config = dict(
    model='autoregressive pixel model',
    dataset='crops of objects in photos (Visual Genome)',
    train_examples=61751,
    image_size=16,
    horizontal_flip=True,
    levels_per_channel=4,
    vocab_size=65,
    arch='transformer_decoder',
    width=128,
    layers=7,
    norm='layernorm',
    norm_position='pre',
    hidden_act='gelu',
    mlp_ratio=4,
    head_dim=48,
    fused_qkv=True,
    bias='none',
    qk_norm=False,
    layer_scale_init=1.0,
    parallel_block=False,
    inner_norm=False,
    positions='rope',
    tie_word_embeddings=False,
    init='torch_default',
    residual_init='none',
    optimizer='soap',
    beta2=0.99,
    learning_rate=0.0027,
    beta1=0.95,
    shampoo_beta=0.95,
    eps=1e-08,
    precondition_frequency=25,
    max_precond_dim=1024,
    one_sided=False,
    adamw_lr_other_params=0.0015,
    max_grad_norm=3.0,
    gradient_centralization=True,
    max_steps=12900,
    batch_size=256,
    epochs=53.5,
    lr_schedule='linear',
    final_lr_fraction=0,
    warmup_steps=2580,
    weight_decay=0.1,
    adamw_weight_decay_other_params=0,
)
Rows from block 4, named by matrix and row number. Rows with one number belong to one neuron. Each number is 200 + 30 x the weight over the matrix's rms, rounded and kept within 0 to 999. All counts start at 0.
# fc1: MLP up (model.blocks.4.mlp.fc1.weight, 512x128), inputs 0-63
# fc2: MLP down (model.blocks.4.mlp.fc2.weight, 128x512, transposed), outputs 0-63
fc1.370,248,210,216,216,170,253,179,212,184,202,217,179,159,169,202,221,144,188,196,236,209,207,152,247,184,185,185,228,125,223,251,216,157,195,167,169,157,236,169,168,201,189,200,199,167,182,234,216,187,170,177,218,186,177,203,191,197,249,184,177,179,175,224,225
fc1.371,250,168,229,225,215,193,258,223,268,161,220,196,269,163,143,210,245,247,168,162,147,199,224,247,127,184,201,200,273,217,270,133,209,214,283,270,137,202,184,236,184,211,132,231,225,160,166,251,213,213,198,234,194,212,217,209,215,226,245,157,252,172,170,219
fc1.372,218,179,169,184,207,228,227,187,154,193,171,179,214,215,177,219,246,227,172,216,271,176,192,232,234,216,221,164,209,227,202,181,231,203,189,242,182,260,209,212,256,175,192,196,178,200,195,169,259,180,243,170,223,245,200,171,180,150,187,158,158,158,195,213
fc1.373,171,225,181,154,194,209,213,243,223,256,198,232,213,173,192,172,215,219,241,185,155,187,180,196,239,210,170,167,236,174,227,201,207,200,152,217,132,183,161,239,171,192,158,220,255,208,226,194,200,188,168,146,196,150,228,224,209,200,190,153,199,158,168,137
fc1.374,225,182,230,137,199,206,221,254,196,197,178,247,177,207,171,211,140,169,197,267,233,218,162,226,227,167,207,212,192,241,227,208,169,160,201,195,164,254,158,201,210,168,160,215,193,158,230,298,200,237,208,199,196,223,272,156,168,211,239,213,161,167,158,208
fc1.375,221,189,235,230,222,187,242,187,185,215,231,211,179,186,176,188,192,242,169,249,187,171,191,176,271,190,209,221,216,204,228,179,219,194,208,198,206,135,207,220,247,135,196,219,270,258,148,182,179,194,151,238,255,195,208,210,179,161,247,179,210,151,167,242
fc1.376,156,147,167,215,208,174,192,243,212,179,237,186,187,228,167,191,196,178,233,195,190,168,207,180,249,204,178,236,214,212,161,166,243,189,165,228,236,200,175,204,225,201,175,202,227,189,251,185,228,171,239,194,254,181,235,217,187,194,196,167,177,191,199,191
fc1.377,233,194,220,190,241,162,193,183,220,150,196,241,202,164,130,179,180,160,273,177,163,183,214,188,189,220,231,198,224,180,208,245,205,173,177,187,236,211,166,208,243,237,201,194,192,191,183,195,238,215,210,169,263,222,243,225,180,142,229,193,163,158,178,187
fc1.378,193,153,228,213,249,234,202,206,215,234,205,164,202,193,177,177,202,214,271,241,223,220,190,216,210,229,208,165,192,179,248,176,145,230,188,237,186,143,232,175,198,206,199,189,216,228,205,219,252,183,150,197,167,202,177,232,186,216,234,179,163,215,232,163
fc1.379,273,287,174,169,207,182,228,218,260,139,223,202,109,165,176,202,206,243,187,160,214,159,202,192,247,263,199,155,206,219,191,150,226,211,189,236,213,157,206,113,185,200,202,152,186,188,216,197,194,221,139,188,266,225,188,217,146,160,188,246,192,195,143,193
fc1.380,146,172,174,193,209,237,239,219,226,145,258,235,157,223,215,191,153,147,191,230,171,242,147,197,271,148,182,181,188,161,200,156,187,241,178,186,176,235,219,223,200,210,164,168,200,248,214,166,228,213,175,291,221,208,206,175,181,199,258,217,195,199,193,214
fc1.381,240,237,215,201,207,141,274,123,212,195,205,261,251,191,147,229,152,200,190,179,228,209,210,234,228,223,229,160,229,192,204,208,166,223,171,207,195,269,235,193,247,224,252,196,158,223,241,100,197,265,219,227,207,250,220,240,256,164,170,194,217,221,199,180
fc1.382,198,201,137,145,178,196,184,247,164,170,226,199,211,231,239,231,185,214,219,245,261,242,218,185,188,175,199,178,189,257,159,192,196,171,221,210,247,244,191,218,224,210,212,181,214,163,148,199,193,170,235,208,179,197,219,231,130,229,179,202,202,129,174,153
fc1.383,237,194,201,166,199,190,163,184,222,182,182,199,192,162,176,221,186,240,196,194,209,209,160,200,151,231,168,146,222,192,242,230,155,182,186,222,139,152,194,195,177,178,199,185,199,149,199,194,184,182,204,156,232,185,235,181,170,278,174,195,161,198,185,200
fc1.384,213,201,197,198,172,171,143,191,187,216,181,173,209,178,181,166,229,158,193,188,202,122,181,206,251,224,183,148,256,265,157,214,219,234,232,227,226,213,172,247,185,175,208,158,203,173,219,177,195,155,150,189,209,185,234,214,203,281,187,190,184,225,192,168
fc1.385,205,204,186,194,173,208,175,221,208,167,274,229,188,216,225,179,195,188,188,167,157,183,240,205,184,224,209,187,217,229,223,191,177,230,167,195,209,191,198,225,168,162,275,278,213,202,172,235,213,188,159,214,177,221,188,171,263,172,232,233,177,151,193,163
fc1.386,252,193,193,244,215,245,226,186,222,207,222,187,206,191,187,121,227,227,210,220,211,246,186,132,217,208,197,183,170,217,203,192,184,266,187,227,151,214,155,212,179,214,161,212,183,229,187,228,213,173,217,164,184,234,211,210,174,241,194,198,196,215,207,205
fc1.387,218,186,182,231,208,176,204,246,199,237,216,201,196,199,179,202,173,220,241,159,214,209,187,163,231,222,142,178,233,225,214,194,219,165,127,208,224,206,189,223,196,194,173,208,168,212,199,233,217,152,163,180,230,185,214,147,180,228,209,188,182,220,254,182
fc1.388,174,197,189,202,245,165,224,167,250,183,219,206,160,210,196,193,253,209,205,202,183,172,181,220,190,199,228,225,162,192,188,193,203,206,192,203,245,212,181,195,189,175,233,162,162,204,137,226,202,217,170,186,194,191,275,239,137,189,242,165,186,262,171,219
fc1.389,212,206,159,195,213,229,214,193,234,241,241,197,172,200,163,178,214,193,227,223,197,196,217,276,239,180,224,241,170,179,188,188,198,224,239,219,198,208,157,306,163,208,209,191,184,210,225,166,177,202,209,204,236,207,223,250,182,188,184,166,246,199,175,154
fc1.390,204,229,310,209,172,155,192,236,174,189,264,179,170,191,180,208,251,213,208,199,207,158,167,244,180,221,171,205,220,195,191,192,230,162,178,237,183,180,142,207,177,239,198,194,218,199,195,173,247,164,212,162,259,284,219,193,141,170,182,204,162,163,189,235
fc1.391,238,233,135,172,176,119,179,242,257,217,227,172,209,167,236,186,246,185,180,193,226,217,194,262,171,168,152,217,154,155,214,146,184,139,186,216,198,212,175,163,182,231,203,178,220,222,222,187,187,175,192,200,145,175,216,217,175,127,239,190,169,178,231,210
fc1.392,176,190,93,197,222,192,163,223,250,185,188,154,235,230,160,124,210,209,213,209,228,176,217,201,234,202,163,164,206,223,188,137,178,210,209,181,211,168,207,185,188,214,156,199,165,228,282,166,168,222,158,216,168,151,172,189,200,212,181,188,159,211,167,219
fc1.393,220,276,270,215,195,149,217,233,272,239,192,201,165,228,233,175,196,166,184,228,170,157,194,248,142,190,214,145,221,197,200,236,247,187,195,178,232,206,208,154,176,212,234,175,207,199,210,222,138,172,142,204,198,239,292,268,261,228,227,192,192,233,220,213
fc1.394,185,222,229,179,226,219,185,183,210,206,190,176,186,242,125,217,194,169,186,214,190,202,237,190,213,198,180,139,202,300,246,180,261,243,193,205,191,178,225,228,216,159,284,223,163,199,223,193,223,126,205,171,202,247,250,232,216,232,206,148,156,184,207,172
fc1.395,152,211,191,229,233,217,202,151,217,210,256,187,136,197,231,208,183,194,178,166,214,208,234,203,202,165,169,201,185,178,237,160,164,254,214,184,177,216,216,160,179,167,165,226,219,175,202,169,176,182,242,180,231,220,180,219,185,207,223,159,206,209,233,199
fc1.396,197,202,214,196,167,277,213,193,186,251,210,182,235,193,162,200,212,202,149,181,164,227,247,222,171,210,118,234,211,231,179,231,181,172,200,177,157,217,203,249,217,187,167,177,209,188,156,144,171,176,202,201,194,204,224,195,217,187,199,168,229,209,198,196
fc1.397,243,219,257,225,184,190,252,226,206,203,231,171,206,233,234,227,187,176,215,156,142,183,246,234,240,221,232,189,200,171,199,195,199,199,209,219,224,247,217,161,166,232,175,214,194,218,189,189,148,197,176,175,180,187,230,223,225,214,204,169,281,225,218,144
fc1.398,184,206,180,201,293,226,213,201,231,217,259,188,223,205,211,202,157,225,212,179,215,224,231,180,189,245,222,198,199,184,224,219,231,129,226,262,229,171,225,159,184,178,254,190,272,148,190,206,192,206,223,191,127,199,149,190,189,178,156,206,216,174,169,212
fc1.399,163,166,165,196,261,180,222,203,171,233,163,262,212,153,199,218,229,210,196,198,219,191,219,207,161,193,192,146,193,250,181,201,160,212,204,201,242,251,188,188,189,167,191,186,194,177,217,199,168,201,171,194,143,174,189,230,213,206,231,156,251,206,200,218
fc1.400,225,239,178,190,178,168,167,163,210,196,208,193,183,148,157,159,217,169,225,158,218,185,246,175,198,229,217,182,216,238,215,104,195,228,249,188,216,180,172,211,191,218,268,231,171,223,170,185,201,169,250,185,198,183,202,178,199,213,169,197,158,236,215,221
fc1.401,199,208,209,151,245,186,232,217,214,166,203,232,226,169,243,227,137,123,209,249,201,217,231,166,217,185,200,225,228,144,224,175,149,171,190,214,172,181,206,171,195,197,250,203,204,176,234,169,179,139,148,178,178,208,180,203,233,191,170,240,228,236,293,229
fc1.402,213,226,211,277,181,197,183,212,231,190,218,206,191,163,191,234,169,179,175,181,222,199,200,176,200,196,191,230,201,250,179,148,161,146,181,198,164,242,180,203,178,205,180,265,200,162,204,169,184,266,160,215,178,215,170,219,138,186,208,163,173,228,227,222
fc1.403,234,220,145,219,170,237,197,199,195,178,198,228,230,178,182,203,178,172,179,177,237,251,186,215,221,183,214,202,208,167,207,190,219,210,206,175,178,199,196,203,259,216,134,168,180,143,215,163,109,172,200,221,205,197,213,203,224,136,221,203,194,162,228,217
fc1.404,199,213,163,244,222,175,191,169,248,201,244,183,158,173,221,175,169,203,182,170,167,184,192,124,193,163,162,195,213,164,241,214,176,192,199,151,241,244,194,197,158,196,229,217,161,251,163,200,238,184,206,180,225,221,198,204,200,181,180,209,190,215,192,217
fc1.405,192,150,210,248,134,264,140,178,187,143,221,196,165,239,216,197,175,201,115,205,140,128,189,170,251,122,181,197,192,189,230,207,253,123,236,232,199,176,246,180,200,134,219,187,204,161,221,239,170,208,215,164,173,189,235,167,223,208,206,212,199,189,185,228
fc1.406,187,214,262,216,237,160,198,240,158,217,231,230,200,244,213,218,202,229,198,232,183,182,229,146,274,158,155,182,208,247,197,208,271,214,203,173,214,223,194,181,172,214,203,222,247,188,216,180,180,196,172,188,239,168,161,215,204,190,197,259,168,195,266,220
fc1.407,184,210,205,102,230,218,150,192,177,214,231,207,187,218,209,238,208,170,182,186,205,170,152,182,192,229,190,238,178,215,215,251,196,179,196,205,233,230,240,197,211,223,222,210,141,171,210,160,166,193,202,206,233,243,206,194,183,232,170,154,208,192,223,234
fc1.408,162,157,219,261,253,187,239,231,230,201,220,192,225,161,178,124,177,174,160,213,226,196,179,207,274,190,175,215,158,261,245,192,192,139,155,260,235,181,206,226,207,201,207,186,198,135,255,185,179,192,163,226,151,168,250,212,163,197,170,210,186,147,219,221
fc1.409,229,229,239,162,218,217,189,179,190,302,155,257,207,189,230,174,189,187,219,210,135,188,204,184,195,183,196,194,194,251,184,236,179,126,162,201,202,159,144,249,209,207,232,223,179,252,174,169,181,161,233,227,178,217,186,178,157,232,202,199,165,129,160,276
fc1.410,198,169,209,243,172,205,237,213,212,270,205,226,226,187,188,184,195,216,211,207,168,155,176,185,168,223,224,215,196,188,211,177,272,240,193,182,168,190,249,203,227,219,169,209,207,185,229,190,204,230,219,199,174,198,195,257,248,220,161,188,198,286,194,213
fc1.411,259,209,173,208,193,172,225,184,223,158,177,258,201,153,230,196,228,254,152,131,285,180,247,142,208,241,206,180,214,238,201,122,205,190,238,228,165,190,182,196,181,182,192,169,183,241,211,182,222,166,197,139,184,212,212,228,257,200,249,252,191,195,226,209
fc1.412,211,194,201,207,203,163,200,204,233,240,240,211,209,164,154,254,213,177,235,193,211,192,238,216,155,199,207,208,216,226,179,204,197,186,230,185,208,144,213,201,183,210,163,211,217,221,163,182,164,160,271,220,195,196,210,133,179,169,180,180,264,216,188,175
fc1.413,174,191,165,150,247,262,194,235,221,198,211,196,167,204,198,153,204,215,215,232,183,200,207,223,197,225,163,214,192,217,204,161,168,191,208,215,210,221,183,210,149,196,217,151,180,179,181,235,243,199,209,235,165,181,253,143,196,238,196,231,244,193,136,174
fc1.414,207,174,200,199,173,190,177,222,187,185,195,208,160,222,144,175,192,159,220,244,184,236,189,195,227,185,170,220,180,217,255,199,222,218,140,199,138,227,191,171,198,230,184,181,208,220,156,203,194,211,265,237,157,161,236,155,190,171,254,209,229,233,168,154
fc1.415,198,163,205,242,161,236,210,273,206,226,204,191,136,223,181,185,227,204,222,207,238,210,147,207,218,190,168,127,219,285,158,235,150,199,243,193,149,207,179,176,154,174,179,169,165,180,239,189,186,219,135,206,184,259,208,162,130,197,191,251,155,234,195,168
fc1.416,136,202,232,175,186,203,191,207,185,226,229,228,162,179,171,195,180,218,200,187,163,208,160,216,213,205,175,164,185,191,196,157,156,200,184,242,189,185,200,209,175,200,177,211,186,153,195,178,182,182,189,176,152,212,179,234,215,184,205,253,161,161,281,218
fc1.417,241,198,190,199,175,192,200,193,231,178,204,189,193,212,198,191,189,268,192,261,154,249,199,193,188,192,218,195,210,170,202,221,180,148,203,233,196,196,153,219,186,231,205,191,206,103,217,227,178,209,203,171,209,250,184,216,188,218,208,234,181,218,153,218
fc1.418,209,180,260,195,147,142,184,204,182,233,193,208,194,250,167,174,193,214,197,194,219,180,187,177,192,153,247,219,210,205,257,204,245,173,187,162,223,160,246,217,205,188,226,208,150,146,263,139,180,195,257,200,177,208,229,212,201,199,223,194,262,222,237,175
fc1.419,197,264,186,193,198,167,175,226,208,181,211,212,190,159,203,216,260,163,158,206,163,192,228,209,185,210,270,168,215,193,228,182,227,225,203,165,194,220,180,207,122,189,218,135,193,218,170,193,178,204,208,201,189,185,197,145,197,212,209,172,168,190,165,182
fc1.420,227,167,194,232,188,224,215,213,209,274,220,208,176,205,163,187,228,219,206,202,198,242,191,310,177,185,115,238,208,257,230,159,238,229,229,216,139,199,220,248,222,151,197,187,208,190,225,294,204,157,201,237,151,192,217,175,177,233,234,215,228,163,150,235
fc2.370,193,218,171,196,211,185,189,164,191,220,196,227,238,210,213,192,226,233,216,263,231,203,228,135,175,191,231,185,241,191,190,143,194,211,201,270,225,158,214,208,214,178,182,178,199,236,165,177,164,204,198,146,220,202,233,178,239,171,188,244,166,215,225,156
fc2.371,227,128,210,245,198,188,228,179,217,215,225,172,250,208,193,247,191,193,161,240,247,215,211,205,128,202,214,206,167,159,156,162,252,202,179,234,207,217,166,199,210,155,226,200,185,231,173,213,188,184,169,236,183,199,204,253,208,220,196,149,174,198,208,156
fc2.372,213,242,231,228,227,211,206,210,192,151,227,170,231,201,177,216,187,198,186,195,179,183,200,191,220,235,137,228,197,218,144,199,164,206,167,160,193,221,215,175,232,193,173,145,241,180,221,151,188,205,189,232,233,254,197,207,170,225,182,176,216,197,259,161
fc2.373,234,166,151,223,255,177,244,173,243,143,168,203,179,228,197,203,192,176,169,225,203,206,254,191,158,175,229,144,197,228,146,206,251,220,233,252,214,186,209,199,202,255,181,177,175,210,206,229,243,235,200,231,148,199,223,142,209,166,205,246,222,258,232,186
fc2.374,193,202,211,250,212,191,194,197,249,188,230,195,201,222,208,183,249,213,226,174,193,195,196,254,210,153,260,170,192,212,183,191,186,216,210,245,214,159,181,212,158,280,220,166,204,158,196,152,204,183,181,157,227,153,167,203,194,173,208,179,266,209,220,179
fc2.375,190,226,163,171,224,219,177,192,226,212,162,183,92,166,222,219,200,188,178,149,172,207,213,190,174,218,255,195,184,170,238,210,234,190,197,209,234,211,206,189,208,209,207,195,190,189,231,226,213,180,198,187,216,185,233,206,206,196,155,251,180,194,224,191
fc2.376,268,249,206,156,202,183,192,171,177,209,145,207,220,204,202,161,248,195,209,177,215,206,217,230,179,206,243,189,174,208,195,235,183,199,217,194,205,201,185,211,174,209,202,227,179,265,190,167,162,174,181,215,161,200,145,199,190,206,205,241,189,208,146,220
fc2.377,218,145,199,179,189,160,225,209,210,235,215,157,196,253,274,162,237,196,142,165,176,211,194,207,198,219,152,206,178,177,180,175,241,194,169,232,215,202,232,188,241,181,215,196,189,217,218,197,138,217,202,260,241,172,205,197,193,206,187,172,220,201,225,236
fc2.378,243,186,150,214,177,218,181,197,158,157,215,209,226,228,199,213,215,187,161,223,185,174,236,203,157,171,140,218,195,245,233,214,219,226,231,240,220,186,202,214,227,217,238,172,201,197,171,212,153,202,241,206,233,177,212,242,224,175,177,178,218,217,191,223
fc2.379,195,150,239,238,219,146,206,135,190,230,210,221,196,171,170,258,225,153,233,187,182,256,236,194,204,197,186,232,177,199,217,194,156,176,209,233,195,194,158,198,165,201,172,186,209,161,218,198,154,196,228,158,209,205,134,178,236,213,181,161,203,228,245,224
fc2.380,207,261,179,163,211,225,218,185,169,205,207,200,219,204,195,245,216,241,216,209,189,164,186,190,130,187,197,208,253,179,154,209,194,174,229,238,183,158,218,218,227,184,183,243,150,209,210,214,176,203,171,151,251,187,224,210,235,192,163,180,219,234,244,218
fc2.381,141,192,175,200,203,230,182,209,257,189,144,149,197,165,241,206,169,202,198,266,155,194,173,210,169,187,228,226,192,212,170,136,198,181,245,264,201,178,153,288,216,185,275,204,196,194,151,193,190,205,171,226,239,169,211,183,200,183,168,196,228,207,239,266
fc2.382,216,232,193,224,224,232,214,199,246,239,201,212,163,213,214,196,174,153,224,212,135,226,211,200,204,233,155,187,196,132,195,142,183,216,187,162,134,169,151,167,212,235,203,207,155,206,225,187,161,189,156,230,186,227,228,184,207,184,254,188,201,179,168,227
fc2.383,189,268,184,254,219,239,202,248,202,244,198,218,167,188,284,232,151,209,207,172,208,216,217,246,269,205,183,157,158,233,192,222,224,222,181,184,279,212,171,266,186,191,153,201,213,193,173,206,185,224,223,210,159,196,191,230,170,210,194,211,203,202,195,180
fc2.384,131,208,225,201,167,222,190,243,210,198,217,196,167,247,212,213,224,204,223,213,211,243,202,198,177,128,262,241,184,193,232,222,187,192,208,175,187,159,206,201,214,186,229,231,200,195,183,202,153,185,247,202,192,190,208,166,208,180,135,247,213,206,215,173
fc2.385,183,211,246,201,224,198,227,170,151,167,210,196,216,173,234,287,183,190,167,162,226,200,200,165,189,195,228,181,204,148,198,196,200,174,215,171,185,197,233,148,220,263,168,189,183,227,183,162,224,200,203,173,193,224,241,220,175,216,193,217,171,186,204,212
fc2.386,160,174,171,230,231,197,207,210,187,177,163,204,160,200,220,255,204,169,251,216,217,179,230,236,212,247,187,230,206,249,172,172,162,170,212,180,181,186,255,234,231,143,219,208,193,189,196,157,208,219,163,245,208,161,196,174,227,178,190,189,259,203,245,242
fc2.387,189,220,180,168,198,224,191,132,243,178,220,199,254,154,204,167,202,159,188,188,203,176,239,221,179,172,212,217,172,130,212,188,207,237,218,205,211,246,262,204,178,208,215,168,203,176,181,174,154,214,202,203,162,214,195,229,222,209,227,201,216,196,143,191
fc2.388,241,265,188,215,150,236,220,250,189,131,180,192,215,198,185,186,180,260,205,149,224,195,158,222,176,244,226,113,221,169,136,166,234,237,186,177,222,236,159,238,175,249,193,179,172,216,209,212,152,187,183,172,265,225,153,144,198,224,215,222,188,198,195,129
fc2.389,149,258,235,228,196,170,178,211,253,196,154,213,196,185,148,222,274,249,192,206,194,160,171,202,190,173,196,238,178,213,185,212,214,218,205,206,197,158,258,176,179,216,197,198,236,248,164,246,216,162,197,191,199,177,208,167,244,173,178,181,185,185,211,164
fc2.390,185,207,152,151,250,214,210,180,205,195,172,231,217,221,237,200,186,225,136,218,198,154,209,141,204,177,173,208,186,258,153,159,184,168,222,194,177,178,276,144,245,195,221,188,167,216,176,220,181,232,243,210,180,208,169,168,245,172,202,180,190,219,217,205
fc2.391,189,159,233,202,202,241,197,192,194,212,175,192,154,203,172,239,169,212,206,181,182,200,219,161,247,249,213,179,233,228,211,196,194,205,234,200,182,185,201,257,207,155,176,226,189,175,206,202,228,211,230,207,211,229,180,169,194,243,163,213,204,236,193,199
fc2.392,244,191,208,142,154,166,201,241,167,158,254,158,180,181,194,204,243,182,221,145,177,232,220,139,177,219,186,229,173,170,168,169,142,173,181,177,193,258,198,217,214,157,247,202,211,197,187,233,277,172,178,224,226,185,215,197,213,210,244,213,256,203,181,177
fc2.393,222,225,158,201,226,198,190,191,172,239,183,192,189,168,230,165,268,191,176,191,195,204,218,227,153,199,243,180,187,206,196,206,186,242,204,217,205,219,214,258,240,190,173,236,206,164,249,220,158,187,235,144,230,190,170,243,178,241,231,206,225,224,199,194
fc2.394,218,208,201,219,234,204,273,235,233,207,193,224,219,178,220,219,189,177,229,164,225,207,200,206,216,203,169,249,219,190,223,148,170,219,245,160,132,214,120,211,189,167,224,195,202,159,181,168,191,208,225,238,216,238,177,202,178,239,201,184,177,195,124,128
fc2.395,236,200,214,207,204,186,200,241,179,205,162,210,269,192,177,242,204,168,203,226,184,210,179,213,231,238,176,186,206,223,161,233,203,159,207,202,177,217,192,256,258,169,252,213,180,210,244,212,224,211,204,197,235,208,217,184,243,203,220,239,173,219,149,215
fc2.396,219,221,207,198,214,137,225,246,210,152,175,193,214,176,189,165,261,170,219,221,213,225,183,245,244,195,251,183,175,140,234,157,195,214,209,194,228,243,154,150,178,198,228,225,191,227,187,260,188,193,189,158,211,205,213,171,151,265,203,203,199,218,214,236
fc2.397,191,219,225,159,268,188,175,183,223,151,176,232,214,256,199,202,195,204,232,170,169,219,244,198,193,213,231,222,181,191,246,216,174,114,161,203,222,150,232,186,225,137,169,188,196,149,174,205,196,266,151,189,160,176,149,171,182,166,208,207,256,273,175,234
fc2.398,191,205,194,214,173,207,185,229,211,183,157,175,164,207,191,164,216,179,173,193,198,161,174,255,219,148,163,233,157,200,169,235,192,227,150,159,209,244,199,197,193,258,165,217,194,218,163,233,197,209,226,192,214,216,209,238,211,198,241,195,171,231,248,228
fc2.399,209,193,174,193,247,263,141,195,222,143,221,173,202,246,240,222,186,209,223,205,163,226,210,201,207,217,203,228,171,194,214,189,203,204,195,206,176,157,211,197,215,156,201,155,199,154,142,182,190,216,166,199,247,214,194,208,207,210,200,194,178,253,207,183
fc2.400,192,112,246,250,162,318,230,219,185,228,182,147,159,216,235,203,172,202,272,164,184,242,136,212,257,160,208,156,187,248,206,165,194,217,194,212,195,199,178,170,162,216,230,192,166,199,185,140,196,326,213,248,160,194,187,141,182,225,240,174,189,205,144,231
fc2.401,216,185,184,255,175,197,163,184,211,216,228,165,213,192,195,187,256,208,160,149,197,174,223,223,195,226,235,195,159,264,200,164,271,157,204,215,210,186,223,226,248,191,161,197,158,216,171,184,207,210,210,197,210,222,186,212,181,201,207,148,209,175,196,183
fc2.402,182,243,192,186,254,176,169,183,194,212,195,224,215,166,161,234,196,182,206,184,138,196,193,185,190,197,157,249,190,204,199,235,139,244,187,161,251,211,187,188,187,230,189,146,165,188,118,222,198,195,210,178,229,189,214,197,197,211,179,221,234,182,172,245
fc2.403,193,189,226,185,207,140,212,192,234,300,193,242,144,227,201,209,230,181,181,248,168,173,192,197,171,188,186,184,211,235,187,240,185,157,209,180,203,208,223,227,183,182,218,236,209,221,237,171,228,203,169,245,183,218,166,229,196,213,157,179,199,172,161,236
fc2.404,210,170,221,193,170,204,240,245,214,227,207,177,219,242,165,198,215,198,162,242,232,211,194,226,216,248,194,190,170,252,163,203,238,185,207,203,191,137,214,231,237,158,210,168,213,211,144,180,149,180,201,176,198,199,153,177,213,214,248,190,230,192,165,202
fc2.405,193,173,197,209,238,179,265,186,191,168,184,247,99,231,166,195,132,171,258,157,226,201,251,198,242,223,231,193,266,178,218,229,197,200,176,240,190,205,207,191,209,177,221,231,178,146,207,150,152,200,239,184,247,156,174,200,187,185,199,238,215,188,216,191
fc2.406,227,199,168,250,209,173,161,179,158,232,238,183,209,180,186,168,151,187,206,221,228,221,221,231,168,190,253,240,201,203,195,215,176,221,149,192,172,171,170,142,241,229,248,205,146,220,161,209,230,179,193,186,187,185,234,212,156,173,246,170,174,183,155,192
fc2.407,208,194,181,253,210,173,264,217,230,194,142,157,229,231,225,187,150,255,180,205,188,182,238,171,216,204,223,193,224,214,138,149,218,259,205,161,201,207,209,218,194,168,172,222,188,190,245,199,176,207,132,155,201,230,171,219,242,174,199,242,185,166,214,205
fc2.408,194,267,221,195,164,232,172,173,185,219,179,217,183,188,206,221,173,225,223,211,179,228,154,187,197,180,233,208,204,197,170,209,209,191,239,205,196,193,214,178,137,228,187,251,213,243,176,203,156,186,270,186,218,135,148,212,227,190,233,221,160,214,182,223
fc2.409,199,183,196,194,218,175,186,238,231,134,229,167,207,164,205,199,205,190,226,197,216,205,218,174,207,235,203,202,182,182,199,167,188,239,189,178,197,233,246,165,194,206,187,203,233,224,206,209,193,271,206,176,207,164,196,214,202,168,213,219,239,240,217,160
fc2.410,239,222,197,160,242,257,173,179,235,159,193,164,171,214,227,207,228,160,253,219,226,215,241,191,185,194,178,203,257,155,152,179,174,202,183,217,252,160,174,169,250,173,170,201,186,219,190,196,263,171,241,208,160,168,189,200,168,174,241,229,222,185,178,154
fc2.411,216,222,191,201,222,185,223,180,157,197,234,236,197,193,172,214,179,199,232,270,169,223,239,203,127,196,145,164,125,176,173,207,152,169,172,182,239,188,201,268,221,212,230,220,246,186,178,171,216,229,209,212,218,220,219,224,205,225,124,204,222,208,184,183
fc2.412,236,186,165,161,159,219,221,220,207,221,238,214,188,134,245,192,203,174,200,223,223,215,157,246,231,236,132,184,195,207,200,209,182,229,226,297,213,205,224,196,218,271,192,189,140,173,267,196,223,249,175,241,186,224,230,240,232,130,176,187,157,192,226,220
fc2.413,171,143,227,235,268,167,160,138,208,188,214,239,227,175,252,186,254,184,189,207,191,261,161,126,154,188,233,226,255,166,174,189,238,206,183,232,204,185,241,247,223,209,223,188,169,204,220,166,184,245,203,175,199,235,170,223,182,173,217,185,180,208,157,170
fc2.414,199,186,210,215,170,205,193,209,236,238,275,179,232,190,210,251,208,196,172,203,226,128,169,168,186,174,218,187,182,195,220,180,200,196,184,215,215,181,221,236,177,195,191,199,185,178,226,239,193,184,132,184,152,221,150,181,181,220,181,142,180,191,214,214
fc2.415,235,221,191,193,235,203,142,161,221,209,203,218,174,190,257,245,232,190,246,206,193,209,213,226,231,205,240,194,215,238,253,241,215,199,164,198,219,165,221,214,187,190,135,211,178,179,199,214,184,183,240,231,156,118,213,190,231,224,198,158,160,146,234,183
fc2.416,244,244,189,191,157,210,232,204,227,207,182,173,236,189,222,174,208,157,250,230,253,138,233,254,230,228,253,225,159,170,198,242,205,189,149,126,174,216,189,191,249,194,187,203,185,168,192,219,193,186,194,225,225,224,229,202,201,136,234,173,222,170,183,136
fc2.417,240,185,242,228,192,253,146,197,186,180,228,160,186,202,182,248,184,158,195,186,217,204,205,223,223,160,158,197,220,191,214,179,217,190,190,182,181,197,213,228,208,222,276,226,220,182,254,167,183,234,202,184,209,174,195,159,197,183,215,177,191,145,212,191
fc2.418,167,227,191,275,259,205,200,238,223,149,239,188,241,165,185,164,216,168,166,208,153,220,147,239,206,210,147,232,201,253,178,232,204,233,210,182,139,229,197,182,179,151,162,131,220,221,248,260,173,239,128,198,214,178,211,179,231,275,168,186,149,164,174,198
fc2.419,191,145,191,167,208,171,152,162,237,180,246,179,250,220,167,201,163,193,179,231,211,257,201,252,155,146,180,220,182,230,180,240,140,166,158,202,222,207,181,200,262,208,177,234,212,197,181,236,178,224,235,197,127,176,167,244,197,176,192,271,217,203,174,231
fc2.420,196,246,216,188,183,193,171,186,186,188,189,200,249,190,233,159,196,170,218,176,207,204,191,209,195,174,236,199,192,193,160,123,211,245,209,175,165,165,240,231,205,216,192,188,164,188,209,104,240,227,185,142,276,166,209,185,234,127,213,176,199,222,201,200